Rows from block 3 of the text encoder of a small contrastive image-text model, named by matrix and row number. Rows with one number within an expert belong to one neuron, the router's apart. Each number is 128 + 32 x the weight over its row's rms, rounded and kept within 0 to 255. All counts start at 0. Numbers have three digits each.
After each expert's rows are labels from the 100 texts, of 14848, where the router gives the expert most weight on average: "tokens" is the input token at the peak. Only what is clearly more common there than usual is listed. The data: photos of plants and fungi (iNaturalist). In brackets: how many of the 100.
# router: router (text_encoder.blocks.3.mlp.router.weight, 16x128, trained with AdamW), inputs 0-127
# up: expert up (text_encoder.blocks.3.mlp.up, 16x128x128), inputs 0-127
# down: expert down (text_encoder.blocks.3.mlp.down, 16x128x128, transposed), outputs 0-127

# expert 11
router.11:069143110113159147149208153195180068146135119093099137111133164144134146112111131134156140078110103114147148148149123117183130135126153157082156159156154092132137110176119082122185103128134191082086066130168130149156126089182101078194106077180158104163089133169127175173134153142115140145097086105115100158112133092120154084122096069071151124080097077146140070170120134124120160132165
up.0:115098138166097125182134131189171112124141160164126139121130122097096144114071090083135117102073167109066142119168131122049129184152120087093131085134119169056133099118132154104149088123135084166133141183135153149111110126158111159176143191157120110126168074157170142113134164140072145191146116101130104141127140127119162154169153121081085140127100189109158089133016089136141166157114
down.0:110131171185128170073169119169198115174132199123110088078083147150151200092109091083174132128093126144107104088114105132126113112147190070076109142138094138087131107118183166079125135134100117171110127136096158158140121195122156116165130168100169068186161140142088079119175140128143169151120141097143124137076118104114136117138079089090098140137096119120173128122055108157131158156148
up.1:154173163131094116205144141114059094108131121188116122163107103102148084201090074089091095101118175085120116159078090150163164166064107062124134111146113172144100106136123170111122124157129161119106165205117114122097084106137193067115122135101129103111086161107144129102116134113138126089143117167143143157167073217127156135175108152082126148141107107114117190138096127126147096156128
down.1:148108089137141061052064154111117104128173182051128142127090133115103154073160086127179097169109151116136086139141148116131132080141070117100122084130124144081139167097119094102076112160100115152212168119102129137157069109100126189093135122117198136102142123111134087110124145153137133084185163142131090178143073147099186138115152183126122151178122104140117113106178140145136132134069
tokens: "magnoliopsida" (52); ")" (29); "asparagales" (19)

# expert 0
router.0:154164137129151157105153124112155150183167136075129101102175153134088143144069110164151047186125094073154146140073184142083135108114126088134099143158102150144141116208133099165089116138104141168091130159123165135109094155085206119085146098121159072114152126155107099157144113139133036136100120150142169159084098152138108109178103082100084133140083113176140095120125096074138110089093
up.0:186133107139084105196168148137114089123105109168104118126069070130137094166118157179139134131114129136177111184101093144096115139121165103171181123161166084156076128134143167092127170094077113161134156145089157122164101096119145136138088169169133080123124103093109104204138088173074149059151122080084165133133126114105097114078181111158116152195081159097125178097129103138122171148125
down.0:090108154116098149134148116096150123163149098144063106157061170151088095134114094111112129101128151176141130081123089116096171146120238110054101152122183142121157104119136199085144108084159098119130175116153126089133131140150154108143156124108105153110172145179196110135100168127154152179197191081122097123146163180089121120097187155113128112117129102154062161153112130120112120111170
up.1:173119170148022107146157154081148144130083065184103121073117168082156147153076126096101098112122095187118157130140101151123131133154134182106146082145112158080178134115102180109088122121140093120138199115121130128157125123115067134183101114183167156153149137172103111120144075118113155141112151114120065128145140088098134108142115124100054160180172131148086151167073109168115133168143
down.1:133163156143037159114184071112129143138095087151098117167083164085097160134095119160169184108119098128108116096112100143148121143142222133115113131176103143102190146150109187114116107104126116190079175092117135181157095131141151116130103122173168150158106171120092104114156126113172179146075110139110085105076125071114157091125123152075120148164109137116122181171160129137076124086082
tokens: "," (58); "garlic" (34)

# expert 15
router.15:127194144097085140094131150124122151156123113103073117112146160142120170045169094115213113137100104120157142123085117148171063113132202216159134166184135143170102172113136109098099122110087141160144142109145084145103107163143170108098148118130153109123159129020098125137138116106140156159145145102133104080039118130168127078069123129159153095151129110118142105127175099124121094112117
up.0:110097124124096084210103154148132113150118202127157172152142126136077096123110167139081077155143191109020132125162106161129159145140127099115135087169171107124184102105059113136089136158096080066176137120088143118142116090141147137160108118122123138094073115124170093117173130125114142127117158110136196193141142149103116137132138176048138155153102135101140116105087146155141099194145
down.0:092103215181075122098100083099138128126132142188110180167117123134133113076171062130099153182104118225155111038150137149161126146099139110118098134103156072108129182118135189098118141089106146156101088136142144118142104161131077084135157156130133103126115103128102127128132076078182144155131152070127142121171174156072146126134171140122138117147135120057103125143103128099154173162137
up.1:159080102151140099142156143167144116166172146130189139177071169102158057104097102140032138141133160103102100141158142140122131141155070115068152155167193117131122111146114132111134104138133145138124091088086157064151108095105082088170119097173142169114095077146152148158104164094073129102127203090110139147156121084057103188177144123145100090184108121134146126142110123155142141161127
down.1:133195114101164053137130160081109094114109074092104148135130159117181106177087094112145149094132086139089129201121110120138116201100123144148138130125121103072060154123063160190128111203130102117130133152105098092111114172185129144191109145069150113158151111138126107069100089124172129095190148109139097154165114154109183131157131074094096135084127146153132170157153125127142140115156
tokens: "," (72); ")" (20)

# expert 1
router.1:124152091154158108150123094139106154081098118191184177074135146184114175083143118095139140082132127095100141200188089063104143136105125111142129077106148122089121132161086124082144114120154070117115140167168119143090160137163144080168104130110156095101168146111130135192090142084108092108159126101148093063129182204173104080088102075146164127119134149148120146134138165130180104085153
up.0:141081111170105112113095131147128127154171083142213114115185095123109132107074109104173056165087161084114165123131078090101144112156134152070130094153127120097116091097141136125114137136106057116073158094143162144186114111088153104151137197138148175129129172154147149139103185169142119089101166132123077151159113147173096156150162110068097143137080133147157113154103145206161177108091
down.0:151152169177111097103138097167119148143138097125137113093089106135123182077142127099189093138097096146140170134107096110114088080162175101112182069113127081087138067113168112095121168122103113134059103124123128182166137140180143147200137177186119131144137079126133173110106140126114111140081173085156113148110156189218085153102080106166084109132114132110171120148068107144163132116110
up.1:143095176145078150111163130093159109132179179128143155133129159131170135163141070090127134141094168095100047132177108129103154135202128145116118126093039160062146088126165178114103126133145076133132155130139150099127136135078112075125155135209135119156082109130142099143198090093110150176124168068175127105132105091138129110154121138102052106194157129108151162116103108158133113127155
down.1:135157139116099198172170106080144111124073173175151106115126183147150169121157088178129140097111169068141146202123125091110144095163158131151091139108044131072122059162173139097139096176103088170079147166176116108143100149117184104145144132134129086146131139118092145143149100100135101148125121100141119091102107126190125059122065122141125102156197122144155155122147121162111082078127
tokens: "," (44); "class" (37); ")" (19)

# expert 13
router.13:092119085208197135105113181106106126108139118098145120126184098106120066065142133151123107132136131147146118112101120127143130159122042143147098126086084112146115130130137172099104138161118107131110156070083105153165150180104076129068196186137132148156108191183111102076144125153152101135113138148142143142115154077174131160106170115152102163173145165181216132176130135169118145124167
up.0:161090089102098093143110138139066126099096156187170071119182114169083132113152161088100151126117084093091163166153076092135118162119104141170130094167165099120116132165103111086091133156140142072085148131186120076125177113170159157198068120082132122121178198091104122171106121138146113129200115156119122089116134122181140112125143111100138140069144116086119159153205127141144133095154
down.0:073169159111145171126142095120195117163149124045074171117079157114174150150073115147177118100140173128159085098094151146122119084138145149125139188122125154130141141075141161194167097134117129199185125111118112138137095170121116101070144130155124133143072077180145163111136149119136154097091118069126127177154117132043133129147112127134112158188106115153125086108068124100067135141096
up.1:139142101061095110108107135138137101105144121151073122095093188152098168165160105068146185045164110141123184175135158137132170122152113141118123183175126141089125154173114089076144163130109171117112128145163123147073156066142138092172113112116145078148148112103070107116165091150153114162158078147098063114069121163110177065130127133165157123112135183144082117130172136103143087162094
down.1:117131167206149146142129086096149117146120117161146115109193114129167107104096136168098112196138119094125080107132095139143115137114164128132089088110073086127130110079145182139113113162161101103068126153150131114163074156106150150108111188165107182121085145153140166099079173093139069127130154101142201122193107106195102152128145080103073145126104086092206153130125143155107159081159
tokens: "class" (67); "tulip" (33)

# expert 9
router.9:108155166108131134140123110112166117123093125098110162095099163166152170103168084114168125116155062157189191127140111136119135073146173174147099117114151095124140178116148077125069149127113123168100090092093121082115179195141161154095132097114220097173167146046078071142135084176102124132134112128140126099108129135158099104147074111151134096132138127188136104129126088148082053114126
up.0:161137127183109089129119140131080131167141142133125128114117096146147168141152182119135120153107158111089098080132065144106075122130129145122134113048092153101140056161125094128175149041159177147140176187058114121137168112144148144131148087123039136089063143142159078102156147096113170111144172089108153120136095118173125120142143143149115141136092176116121118107204173187129141180106
down.0:168148124138144098092104123088082164118123086157080113165118135095125101203113132099107081090101098153099206109140162210150127113163093106174224077161129112151143113129153125116129101096145110124162122112148159126075141100111039150168151099179060127076141148125124155131140126123092090154117142167125141110164200169141087181117103140162151096110187134093144108151140101091138113117108
up.1:144085073166154034104129116140119145187152155143128141171120139099093060122115116135086086114109105146122127102138179072176101154176074149089153073174163151125116100088130088199155143108101160110163167166136151137156072151146134108158191082129145092082113110127157104094115113129118132138165140166144134168061117071119175107154117168147131197145139090146132126131114102146114075081144
down.1:134085131153085194140141097155095148079134118105153133130161080143105139070116135116150144187128157096166060133098080086111083111113125087145112148105108140103127067176124099152125166080144145157089207115143175131162097179173155165150120181093149173103145161158155121118127184090155157123090126067103100138107120162138135140079118094037126146079093134115073129133136159077151110172143
tokens: ")" (44); "(" (30); "magnoliopsida" (17); "-" (9)

# expert 14
router.14:084112136175152088087107146107133089072145086135094095144135099094088140143149117089141140126124135166149180126154151140143084089127052159078123146178183077135077170168126170100136120064152164101126075128150108095144084142129122126129089150095120183121194125150121138128116118168171150194136119200090134134128163103118166182118166170132189139082114168114089182123151132102133065156167
up.0:131148096114125126120146134128152096118138151124114142149115118142138031132122151083092186150164168087100111156103175091121203122090126024123140136085119117160110099145105132143148130121150139132115073164119097136065123125136191078144131175172160191130148162119130080098100099113054087110170125139133093161161082135152108122129168144130142178125166124138091089163178103113209144160069
down.0:125142047154102107130093123105142162199121203127144127129116122128142129126127127138172145140146134154082097169174109064168150049151205093097080149128084147091128134144126098144136108139119125200131160111093171143103164144122197107107138094074161107109139129109089090152120146102082111120116188095192131142116132144111101082162077092102112145203165077109150157138138152122186149098104
up.1:168098158115177138101210104128170128159114206165169099117107172155121140184132141152114091159116137144110109085126115171136116126140177112092133102145129157082145152150128112157086138060110093044149159150153176109138091107120129096181088053066134089099122158156132114092175125145081141155146140138127194146115117093087159111136079097065102151102112148096081174117143133113180112133165
down.1:100116085140070129166060164188083151128126152084119192167172092113116095056139056128158174108122131118166100148117103117093125164079118124145107161057127134138128089138125091111152126160126160203123153125103110138155139138180120195109133184130151124171183062108122141116082109096131141118133110084122034124138160148151145127154200141124182113142116117139117090160122124120148161130083
tokens: "polypodiopsida" (44); "polypodiales" (25)

# expert 2
router.2:087098167132099134133110131137155170114150137056066180125087088064101171101100139096147140161087125161093114090136160146083113106105133102080127161120134158134169139041125175161127082152119138147109118107127127170137124174095099114120120174165116149152113055177105103117163082159137132144142148136183179171100115097106098137144197179146085105117117134117114172105063085080133109201147
up.0:150122126136148161124139128138170094111147125148116084113130134131114123184107185074060148217191140073094132081097069133124157091118120072118088134153119164127131122108154133170140097164159083142152152119105123121139171187119128135089080132125144134095099185160123148108123120119151112140102118112100167128197084103065186168097123117060121209141081098121088199139168093092125133154136
down.0:063170160142133188113115151146210112125117147161109096111132094143098101104142138120143172126171172102128116084120092130108131060156110097113057207153111155169110091152148119137129089128114133165112147138117120079153168166112167111109099136099151059134140157171092110143154112139138142155098116158087155123094137043128163130123076178074199168135066125155124168158146092101074097140165
up.1:137090108118114164158116129144123123159066179131127124132147168118161087095130123118154128128102085060124123141104093176170113137151113186112099149107178137131120103132157168116082130114144124165135070104109136043151070152113152107151155120110159145115198112075141120193164122203160088134149112119126138131095122066127099074113084102119152158197192145116184186055105118138110116094075
down.1:137170103110163033124186119151110157092178060130137109138114084150117154189119141032132078100144105146112181131166122137176152106145158101115200128161159109150104160152156102140164127143085167078132163147163151182063203130100105103138073073149091159102090170121122119137116144088105118091161146140140136162111151160108122185110087105139080095110130106151107104146105139117141150132144
tokens: "-" (43); "(" (42)