From a checkpoint of a small contrastive image-text model: encoder activation gelu, muon at rate 0.035.
Rows from expert 14 of block 2 of the image encoder, named by matrix and row number. Rows with one number belong to one neuron. Each number is 500 + 50 x the weight over its row's rms, rounded and kept within 0 to 999. All counts start at 0. Numbers have three digits each. After the name is the row's rms in percent of the matrix's.
# up: expert up (encoder.blocks.2.mlp.up, 16x64x128), inputs 64-127
# down: expert down (encoder.blocks.2.mlp.down, 16x128x64, transposed), outputs 64-127
up.0 100:443450496648464592479540575511500491500513550473505467454468526557574527513409492481520452496493442481472499448503521514430519451530551431494585424489495548485609547427440436535497461465530508
up.1 094:511541531549425483551429457474500513514449408492516501465471493452502571526427531473533514467538615535515514512511517519564471423502399469589452502423475532472463601495558526537547446532560589
up.2 103:611553638587490555543512503547578463454500452529509588469489549488578466544481471501507434468474472579411505556431420448561515448393538527522510466495542538527554465526533522519514427503429538
up.3 108:515656535491486405423649508474425508492431413611512580539501542528491504490463508390567491580542427506411567479518513520434491524537618447522524534501540518490478455395517477530504476585473538
up.4 105:522529416510487486490460500501492467497523432418493513505565448552534517458507487455516477503500467512548543488432499536580503554558594466517471482520593579547500490438510432463453575500468506
up.5 105:518538472448613539516545615517523449452443468503574458436529632420462497473568476451548570459512460449496559549563471491599453502579432489531483537448467491430556464477502461499500537537546482
up.6 097:510518537458568500427440447509454566541575473396506589437392504497494490462526477593533405488487558540562461491440515544543469547520504531569486500458552507579542551382565478445457478526527515
up.7 101:449527549500568561516491517462467575544507380505515583528495526584498491465459481471480548555534577560543489519396409441492442492491504549413396478493529509574381591556483446440559481456520448
up.8 099:442445472540496501597477643481488427552490431512553579519447502523416504438468507444478523568494531514519495494674493566481540537488535521514477481505456473497527484416446545508499533509513481
up.9 095:489483583505570608508609510503549501464497492473508512524482387514430528584537523446516429550589473454499518538500452534516445477593443487450480582504521402563530444556534514415542506469491507
up.10 099:480543532528489526538517493454500554496407443436566473542611588606510570558495578527534487467496541484533498487480516518489552461499470481484470481507447600487603424536402476489610357464450456
up.11 101:477444493479463479475482485485533466469482481537548469499507551579533520502528550441505404470475482474444486550494494564522550500522393534622555523503554504494514531479504368530444481526493483
up.12 100:570488492575451491480470558574602458473458399581508465492518494607488529539462520507536505501463471592459495465446496567572467412437501519504419438549509550468438517479562556447539580482486471
up.13 096:508549522502499565480468495475455408567540509523488374597541444408472509537555559536438569540407496510542521528453471524535577522442469521462467456468533435528474490578570478471451466476458494
up.14 098:466475551539446475513469529520487610519479431383471502481594512478395540594563498488459503482487458440490439450587517498476488370494532467484581497523515509505570373486551501408522598555475526
up.15 102:480556517472539549597535576530434470531436416396502456519492506593557565480486473540531469467555481475510552550521514445505528533517543582482483533473486522463539496450530453494346544474472413
up.16 100:546524459461572498521541522539493542511512439489538394536492469528493478464503471508520537463550444467428444615497509507420552495497498443486480557525552611463509477555421473463476471403512528
up.17 098:471522446509479476458522542446538481567486525474456406468614422441581507526457383487430442531568543506461564434492531491574607442473484528455518506534534439639485424415506505567445484564501574
up.18 095:488611514499489466410491455564538448550485491590462489543486530494554522349491505523519526544515503408429495569425514466561423458431569530449553444453556522502521482472552465462468465466491477
up.19 103:491504614460523473507401550540509477535440558489588494453482497432440495539469480515540537509579439552493332566521494515501535542456502533455489528505437526507425468501527490437492498499487543
up.20 105:468482519443439588485543637507505521623448422415409463534456438494513523516516501577425525477467578459525567517507418540445421494526513573489511520439568577494476502479514521549502522422504463
up.21 105:537490506508388465472470513418428496564518472433490483544462533467444499553523557536526499452510541535456527522375396511455389538528571419484436498456509445546476569539513489514476502503448578
up.22 098:519587464514586572477527520506505444453485426556441438465478496544431473478518525475491512477531532549522508499471454485474566445494485549417426545479508439441541567526419501509509499523520535
up.23 098:396484514517437483509598514539560530452478577475463502456578476514418533496470494445481568513564523533429511546468457469501431516527481523429423521506531540559482465494498438637467528524444461
up.24 103:452559591520473485416378524489499425586490591517395509570507548522548424472522502514508508490491550488442481505481511500590507444537558503504522456418465525552547642484508542528523484493539503
up.25 093:429573529511442540444549581551464470524578428480530489468456531506505513558394451413518486538470528542526489565564484434463556386615545613537498486625405446441499524523534534511496559492562457
up.26 105:496588512466489487404584499548471509484480405412595410581541528515514570537470383537491469566535582503489512541486461557519545519454469487439421496516497504616568462519470525501400557518484480
up.27 099:551455533497545529511483527532463514494389434579500523508489637516443501470519423483490559542480551533401490518528458495523426491539483537527413524527429530504578509526484512512574573460466581
up.28 095:483500466465504527592464520547500511458482439464594543479518498510438546487532428437392593533513498453486471457536549548503476433388517554467449526451538591488553531483589527480545443524442497
up.29 092:511464532450489520528512455459579493487463469522506437541538515493544449486511524474537508448435529475463569466504456391462579522560522506543487581511376470461513569480625403506569509514583516
up.30 101:461507551543465366475432482495503465563515490671477571475566469531382568525461577503493500501481511536513542390495530493561526484455478634543439504468430485509496552478462477438422545579513475
up.31 101:490563456556430475509456457545362541491457522477503548426439457458519452531405525505474510434539546534572511534552558564570475474506554442373540528466470604492495497525486527525548534468579513
up.32 103:489545585546460485517573513459471430448580400453469514503510468417459537531577427527492546486516547428526491358506472557422558549550493472560493535473469494525411518568542491441536596519469484
up.33 098:503523542503549401539518526524500457561481531632447535537499559484466503557480544542595433470549493464464489537576479619551482408534529516462480515551468452567472443554421484441454442517464453
up.34 097:403476544514470473606518627528547465483518476473505523534472463593565478483464541419558530478537423517462584423518426530514477526501555466486576473497533442502515519563523464484510503531486454
up.35 092:547520489388507538442429496581572510500492504488528494517450539387559445522546443448528552588524456532614472551409446465510414460476540433523556464408428500436468648510474570471468541507446521
up.36 095:413428542486515375505559445594464392485462482462438588473478533478451526441531496530540441566594492465515494591508575461469487463475465557452565469515519491487625515530569491452497470531511405
up.37 101:544539489468523478498509442505409474477500490566406585552495449478551521451480477388485471521450505530485521542454531578537493539464489445498570560525512451487465404511435438447578503464553486
up.38 104:416486477525517513466520532499444590513504509559496522419501482452538525447447517501488451581449526593463492514416477430521559486491442441513485457394497592496467450520539412543478552528515506
up.39 107:415572511520505567550605429466517566557503433503425472484483504587582555549486527456498440516515588467611534448567468561429547510434457559387555559498469434474531504556456510448458428503502563
up.40 101:510504546513545525552452557399568532545510581515479435369561524589605524481436529635463569517466458518529478507496410483477549499490449446525497463499520569495526428440418489488404427525507539
up.41 106:497450477502473540506598473494595470500492565497483543531504462428469538480480524466565582572505537474486519423496512506534515517462449468452419451460451490417470587560428521482503594580502556
up.42 097:488525464552380470459498505472547493564528581423470416410508454506476552550539516486508476542523520491474546527378452512516485425409555535606481511531516460438443520554529454570469603424557477
up.43 102:552431458433479413543529520423480538427511580450462554517568462403538503559502458556509462447486523530481417512375510540460502450521418453428583438567468510470487588530470556495564441476510529
up.44 101:389555498549567525475481467461507486449547489544501577525498537533525498522463451510510515472513559469486481504462606447576489521470446444510625372496478424506499403505458523479522477445521592
up.45 104:513630473446508504524527561544503400536536563467433523593523454560649511459490483557459442515486429424383452514536502482478516434459442479510505508504535468503554467522570459489492444463455485
up.46 094:450483437572496475549474489515530548468449530564438473552511526511539585445437538442447481552593514479485539402438508535554519522589480449427465554457522560484456449548595439533486512481441535
up.47 097:496543535472523547556478527504476563389553535478472479451614548529516512478400543504510485439443393568477577472444526472483525495495516462551498525523449496589514511553469484508551568414436498
up.48 100:439512582551491474424522485440522537551560444550489473629517476570505547469506545555525460523464520477564479521434482547510476514474580616584536496556548503429472474511555511436479506476506533
up.49 100:543483559508469548412530535466515548484489347506467446523522457574478548560560517451500450563505500607438567453423501522465513471500478437485497448503560487404610467536554436437555429584463512
up.50 103:557611491449511508502499459610461463494459462528477504500551504482523486553582558438518526550553458545435522425489415551577382541514507554497529415550555447534562459479465478534486479540470518
up.51 105:512512496543509513516538517610453487542504567389399476520522548524443623520583505546514521544546583570407477507430562481429530494477519446540541433446542421470506482425515468446481424506485520
up.52 099:589581543514484543453475444506435447516409550435529465458509482411512557504518460471417472526516579404481495516528523524444522498488532512528492493510544501496478539526434432494581462446561523
up.53 099:567498520591546494523473432491547534461511452472613571598449481567548477552396525547491433489495503507377490499503521462624545438477565572585455494475517481427494612568478453487458409449493566
up.54 102:467519554549472461555483471456541551493505381575422489450574490497497576473465521554518436459570394625472541591548532553534554465423477509450504423571505546539517524478508487479452516559500597
up.55 107:521544452459476511556512515433446535531521430526420636548543530418548486560470457475503485375496516495490425555466542503496550458491550483580444506446548526462550416547492440485540525546394543
up.56 103:437555496512507532428508558495520413541530511559541505505495496541492482523442392476579476442571401481478568431506413400557458440512470509550507473509473477563528506435532482533568481483470588
up.57 102:426535458508493556483464565496496537590485490576548607497490522599494575432485431546492457540503425490500445492441466495560398539519484535472371438530549454461455512549505438489539447514537495
up.58 095:501495462542500547534504461503492541517479471465566541560511584565557546494453596484555469439539500417569474500610591465489474473519481525515489462535474451534560473477582510472582559538473424
up.59 098:493558519416438411442487582542525522498557538496450496505435522542455524504531436461509584504567571582447573474491475531495531377414497445533509427537474485471495526497522549492552490564451551
up.60 100:523472551353433505517502516450587525510514476415513537512482558528421564520514480514523439504440612563442428569456577525456508502516544503486490483539513452592546425535486498512478455568568526
up.61 100:426592523466534423434440507508537544419516490591524514544566478456427483542432572574560402560469451518524537388437525532407434558453555493547625540506542520562492538486548461547509571473445527
up.62 096:525533409473436498603523453481497468458503501520538453519380520496477491542514599471555512587467535499511480505395525535580510542513483448547469481528453489596395380549586526562511493456494446
up.63 098:449509546510505418495461538500550486444541538511518506496490447611554442512519717493559530519499451538421545571457534485554529469522432430524540576430519584462480560426459528556570489576508514
down.0 095:557519534528480468461406531494563470597423511573480430539497507460480500521411536489525513578508472504473538474460419454541569500464525440482526465521539494521400489494544486545501503639428393
down.1 095:523481546528641511443537492485545460489470469513534526569466483434527484475518467499531482504485447508578510528449447415545485561547448474509563494544428484516588472421502542426478592468470500
down.2 105:395454467469391556449522552474489503536500492576475555474469552574450527535511528410479504436536485433585568458551562521532525490492543518566429410548546497528516495547476416597463547468538496
down.3 115:489554511553516560453482470567569487495547441493476455567453511505494384484438434497468491551462397402426558437464455549627545534474623544501490542494416578513502527496512524456507525511533420
down.4 098:555575500456542463525520506454477542455552504505445536540512490527528539528471494487537513460510488434535472476507577466480433535491478546510561499493506447489455449464531542471597585506519455
down.5 105:501538495434457534380488466564469467524440550462525499466532491512459495572464471587461523490491504615603513465560529568526535492639443455470420453470407429518512423512623425525422535515521486
down.6 097:503472477503532490483530484479541428570469563471504491558570461463409514553489529434499445499492490554446491527449559531497408645508492504469619476510556557533489550483539508417413429466430481
down.7 106:467522461447570497541500549525493525504517489536529569479416612503528614456521491474400460591463430522463514495499419523483526566457495580488464503549510476530533500489425423411469478516469462
down.8 100:435547582565514585428479509374509513480576545510506503530533493524457469487555566440379544542535452563484574531386440564437549463420489519510487465616566448488502599428554455434525493421465452
down.9 096:495475537502430524434591481483449580476437480497534461422406469525481462544561558427485506606473473449479486484569564405450502500478512393466485537532321495469553486468511462521477450461593463
down.10 095:441532516609530436429543421510513599451539528492582450603558478441465568608494466561535449437565557527476521449506625480490516481458514587490515507532441506458580483496421493442482489524511508
down.11 106:531458514497480551530444493541540518458530614529531490467472454541538514525457506499502498429467569458468468460457552467480516433522386493471410516462494570539443501492506524482547463442423473
down.12 091:536368567553462530493517644483514501517465498527579507506452515508490520567515536550535507613523421476509487482431573517420404590463545462525491442549450532488583468463517578454498449481523608
down.13 101:472464541514530545512576535484413566448395496519489481544516475465582447507567434528540541616419552501505521502452413482428522509433510493471504577573499448516528526505451518569524457495408517
down.14 100:568490627451451466533499495383447562566597540540523493541612460543463518458476535475502559471454520478516416510521507394546594546477483505511556467507512552450442476507537594462457338585485489
down.15 105:527523460491409488489538458465599585516494454461443494544478515493427441413538422537550602577532445469639536487567531367432467484520498478465570530529499486519504459534466472458448439554434487
down.16 099:493526474441467504532577439540503500579580489475447563559539511544520509551541526513709440470569508542409472527492556469589451438516494494473442542458598490466444498436512507421567485549481530
down.17 101:515562473561516429457424563555538434466622446462531547514523469517545581430569432476520458426488492484409407544502441485505467381574526562526505523494603414499491539589496511438528507532485561
down.18 095:466484457486487501467482467507470605619458430404576494431521431468447572508502481553502446467449536538576485431549514540451358402502477445456484511454504458538557559492459490520533584493538440
down.19 103:444526503413542558517445524486540504388491538569521540550561456527428395516512526560444491560551493488448484419499463494551539427341462551529517450489533476516457447513511574508534540519467449
down.20 104:486478585497432473509406479429549580558506495521386487560534511434580432487466552576452524522472459431486458568398436544559524494516513518453543570506489572456408518467498530560622513486522485
down.21 107:468556518539474528453482542495518520523565416465533426571479531480557454566489513493537414480505507480444527573497418538503608516418515526473526623533534428524526467460513534589599503448514497
down.22 098:559521480443508423537624463618535434521493559491413489429518544474524530536484492463513485508454468496471526481508485498489528483450562526519506504469501532495385570455547495555629562501430513
down.23 099:495540623414508438450386500496541460523493513540462588436540494558510513503451444410454422431511534433500455565478483508439562513482518508525495492464506452478479450596533398511452518416422569
down.24 107:590493551461415546532466486526433442541540506466433503517566467513414551431507469448512459499500520499507485531483533497447365569419512481475517470550514557596559516451509490506492427375459445
down.25 095:495571482492525556507601484536485597476570346467549456449536558421564552489540576400443565581460516503494418531452533510409500511540454479535500423546453477504467440558515549509470548489543500
down.26 107:502480502510532541551487595446535521460531539533523527533481532485448534524478402608560428464524557507466616510539517417482402519447426484489396491483427541458484549561590443499465475586508499
down.27 091:499483522487486504501514605470434580432451548454462546453511548491529557542429492423467498326512503502501612489555463536412528574537477467532406465412457594559500509489544460599543456493512543
down.28 091:537483470522539470512649389500477460522423499566448476560420528471442493589477508457485591407477583449495458428442519510534502533429545438448575430545565486465631475483484495420558440470459511
down.29 094:470492543447502521577613520497495552526558514490456617444493529465480501368541543406487432519462532499442460473525501511613512553498491475522466506482478485482488546504456492510453481451557358
down.30 105:615608449594562469634431520421521525552428499435477588414490387520553507455436536537519479510559585509546559511440523511550541503527546514448485561462494512467481519471543515474526476470517489
down.31 092:514388482504446527531460505510603526542483422670549537578508566458638491541484524455452441592596472419534487523585454533468535525530555477462479535516534471468461518494454492444468474418494467
down.32 108:540564530481475604451492562551499427411507565500435550598578419549455512421517541495500509515551512397511516581525456491521485451460550496486534502461486419590521450434396441486408484506526458
down.33 105:429514580471505427546468501632569472422495501548514475441592581526521443491530476586521435494450485554479584600579475512457529539421560491497487507481420581542461527486541516571514489521449462
down.34 099:550482548413554522522409509520493529520596480474454498407554385523560503502472523551406554451603495589503568518549518566366527464501426520478402493541368456474503483550436481508472527527453514
down.35 092:470525499456569450461557517573555528437461445536476466514564493560444510449485529534437522510538507500521561480444491518531433572422521472580522422431530473460528518467423491441533616564566426
down.36 091:517413538458484534539498457492441561491560454589477508446415477463575375498528489522505524525512473447386515544412470542601516518508504541470511536622564561584504521513462511575593423409447478
down.37 102:395508446573461548583644581447496514483506504512406533529566492453464438473458529389514599526483573437529496495506468522482516528479466485453438503506516542506507516518548456439507546487568573
down.38 099:470475369547483530441525485420501537512466535497577539442468491463434424567450587539478482520521493487584471468420555489521451463493475488506433507484586487455494434545554516532480561508525415
down.39 108:403542442467473584544507484473371540541557518528448517415570459543626548488518463495540482458460533462502466499498480623503383452609417512502536574507547503539501467495533469544486638479510493
down.40 096:549511458491379549434561561410434506502474518556433443564570486472517396539561498463517441477554432584537552458482400441478546471585533470441466444479468530444451504475466540512426512581526538
down.41 109:461475559512434420586490411592476544492428510377549528459492541561558565447548448541539529494568561543486430539482514466475465457432466444519611502483435472443402501474395532573416523464455495
down.42 096:504427386522545591456504538405455560558488484485529520472486586533468535449503537529505489586501476475497445508442500433472453557511509478414473542508434405520545564522639539561516459443518568
down.43 096:513549468545553459549540467485532461600528520556457526473538492433505464374446460606560445472490488538497548513494482516517543419601501445594422442444479467472524498478558493478487500481379491
down.44 103:488503619531439494482393543486482460434581463478500473566540537522482564568492508508520506420485476488579541515600508550544552493439454549566523490390535475515544476436451488492569599531434533
down.45 113:480481462457522525510459471495574456502494554476621438493515473423432566500551549410457539500542514575512528540524495535507500545533552489427493451460610443548466523554531507409500530594506554
down.46 091:559424485462540440522560426543604439559518469428434415484562499493466532484550526413608468356515460461559565532460468489551494499522522525528552457414449506394475470484423499514470600533446540
down.47 099:451505598484476461504477471438538398446563568539542509452408326551480504474532494579511509460443495514361420519502467416494515539470506527491452506514504471507518491512433544365467424470447536
down.48 100:553585413485523375590519496439522475465552476397483488450461564509541510535492544576497534511458461588585476506569531562525471509499448487613609516517505483434543510518582453453487474537503501
down.49 099:497529463486538502496497574537426504498465494614556503514498513431530518504538539524591571468466518486492444463507386542524496392499460554550557523516457599488422470583462387485465470481622468
down.50 105:574418540505459501538403652491430454558509503503527447492462506540434549476513513466470492563479450621546576469578468480468446494553593609486592486543527494449391468481555621524515450486419567
down.51 108:377394453477507518500496496390446432432471522494488453478484434466483524473592442531459583542483578545384421442546542493449490456450487531533459487501529446564511529587499586577462523477517512
down.52 094:461437487522443444404544573533538482506476477572470521513496617529544499488523528425475504483506526504558464435427466559554462565520524464501519407591528405475543494453521538528531474426518484
down.53 098:494534467548466553518519489419388456436460453625473400572378569468525592491492497473511511567530515497453577558505508500556464487526397480495544498429412509502544486520484559450466550544393561
down.54 099:518467464470487363497432440592466499450407524397551487575517393575575607511528550536450488513544463581507493497510471431512470470501502438466348456484549500546475541470501545589501563471571511
down.55 111:502500461415510534501429471437454402532564570483449454480484477621502471457514508489471476516525516612585398523546583527529428465473464421438447537438452543465513589469589489495545475578562563
down.56 103:499446546528511483533514516580517528494484416444453434496499449516503474503575461496452481480532468509512452538453504468476612566555618508447507531479593546644572508564464564537469479491469510
down.57 098:514409479608580483473437437511430603461507529452568450567524492495455508495504510498512493456405489441490448412515540577405467545515567534541541402438479539418525566420498551432480546549463466
down.58 092:513516514470470477505587410540516525528415475489541510517426532468451433522427509542404507419452456444519543489527410479596558527615445621479535451535485474481494503459519424561491472501557567
down.59 098:531657462441476484539409522464462443488392540434475527431543511478523586563481479456510502502569553529557353547503550593499494457577491499613427523444481568529572544534552532552516528532574513
down.60 096:478582561516437456486516603437497407539504582472443506533427456426423568504550488491545536391520474441452535429531513528535525430539521491467573532445507519536465472443387506578520427469538482
down.61 094:520564510413458412423544531661460524523508546508517467491474420592530501522477487537504525537440483517620543504476474443492512486571491524557553494424508437582445485528614484531478489404505529
down.62 092:596484527522554571489494459509557477529564378450566446524506519477521469533471547395518425495529469536489407554511513466397544519490519446506451546485527565499522425558479494495568507596568470
down.63 099:450530411529522498569491415614491462496469551510565516518425527420483431495461475465538512602500461435439487439505443429427387491527500454501424579428459571515526544509500482518483486420485448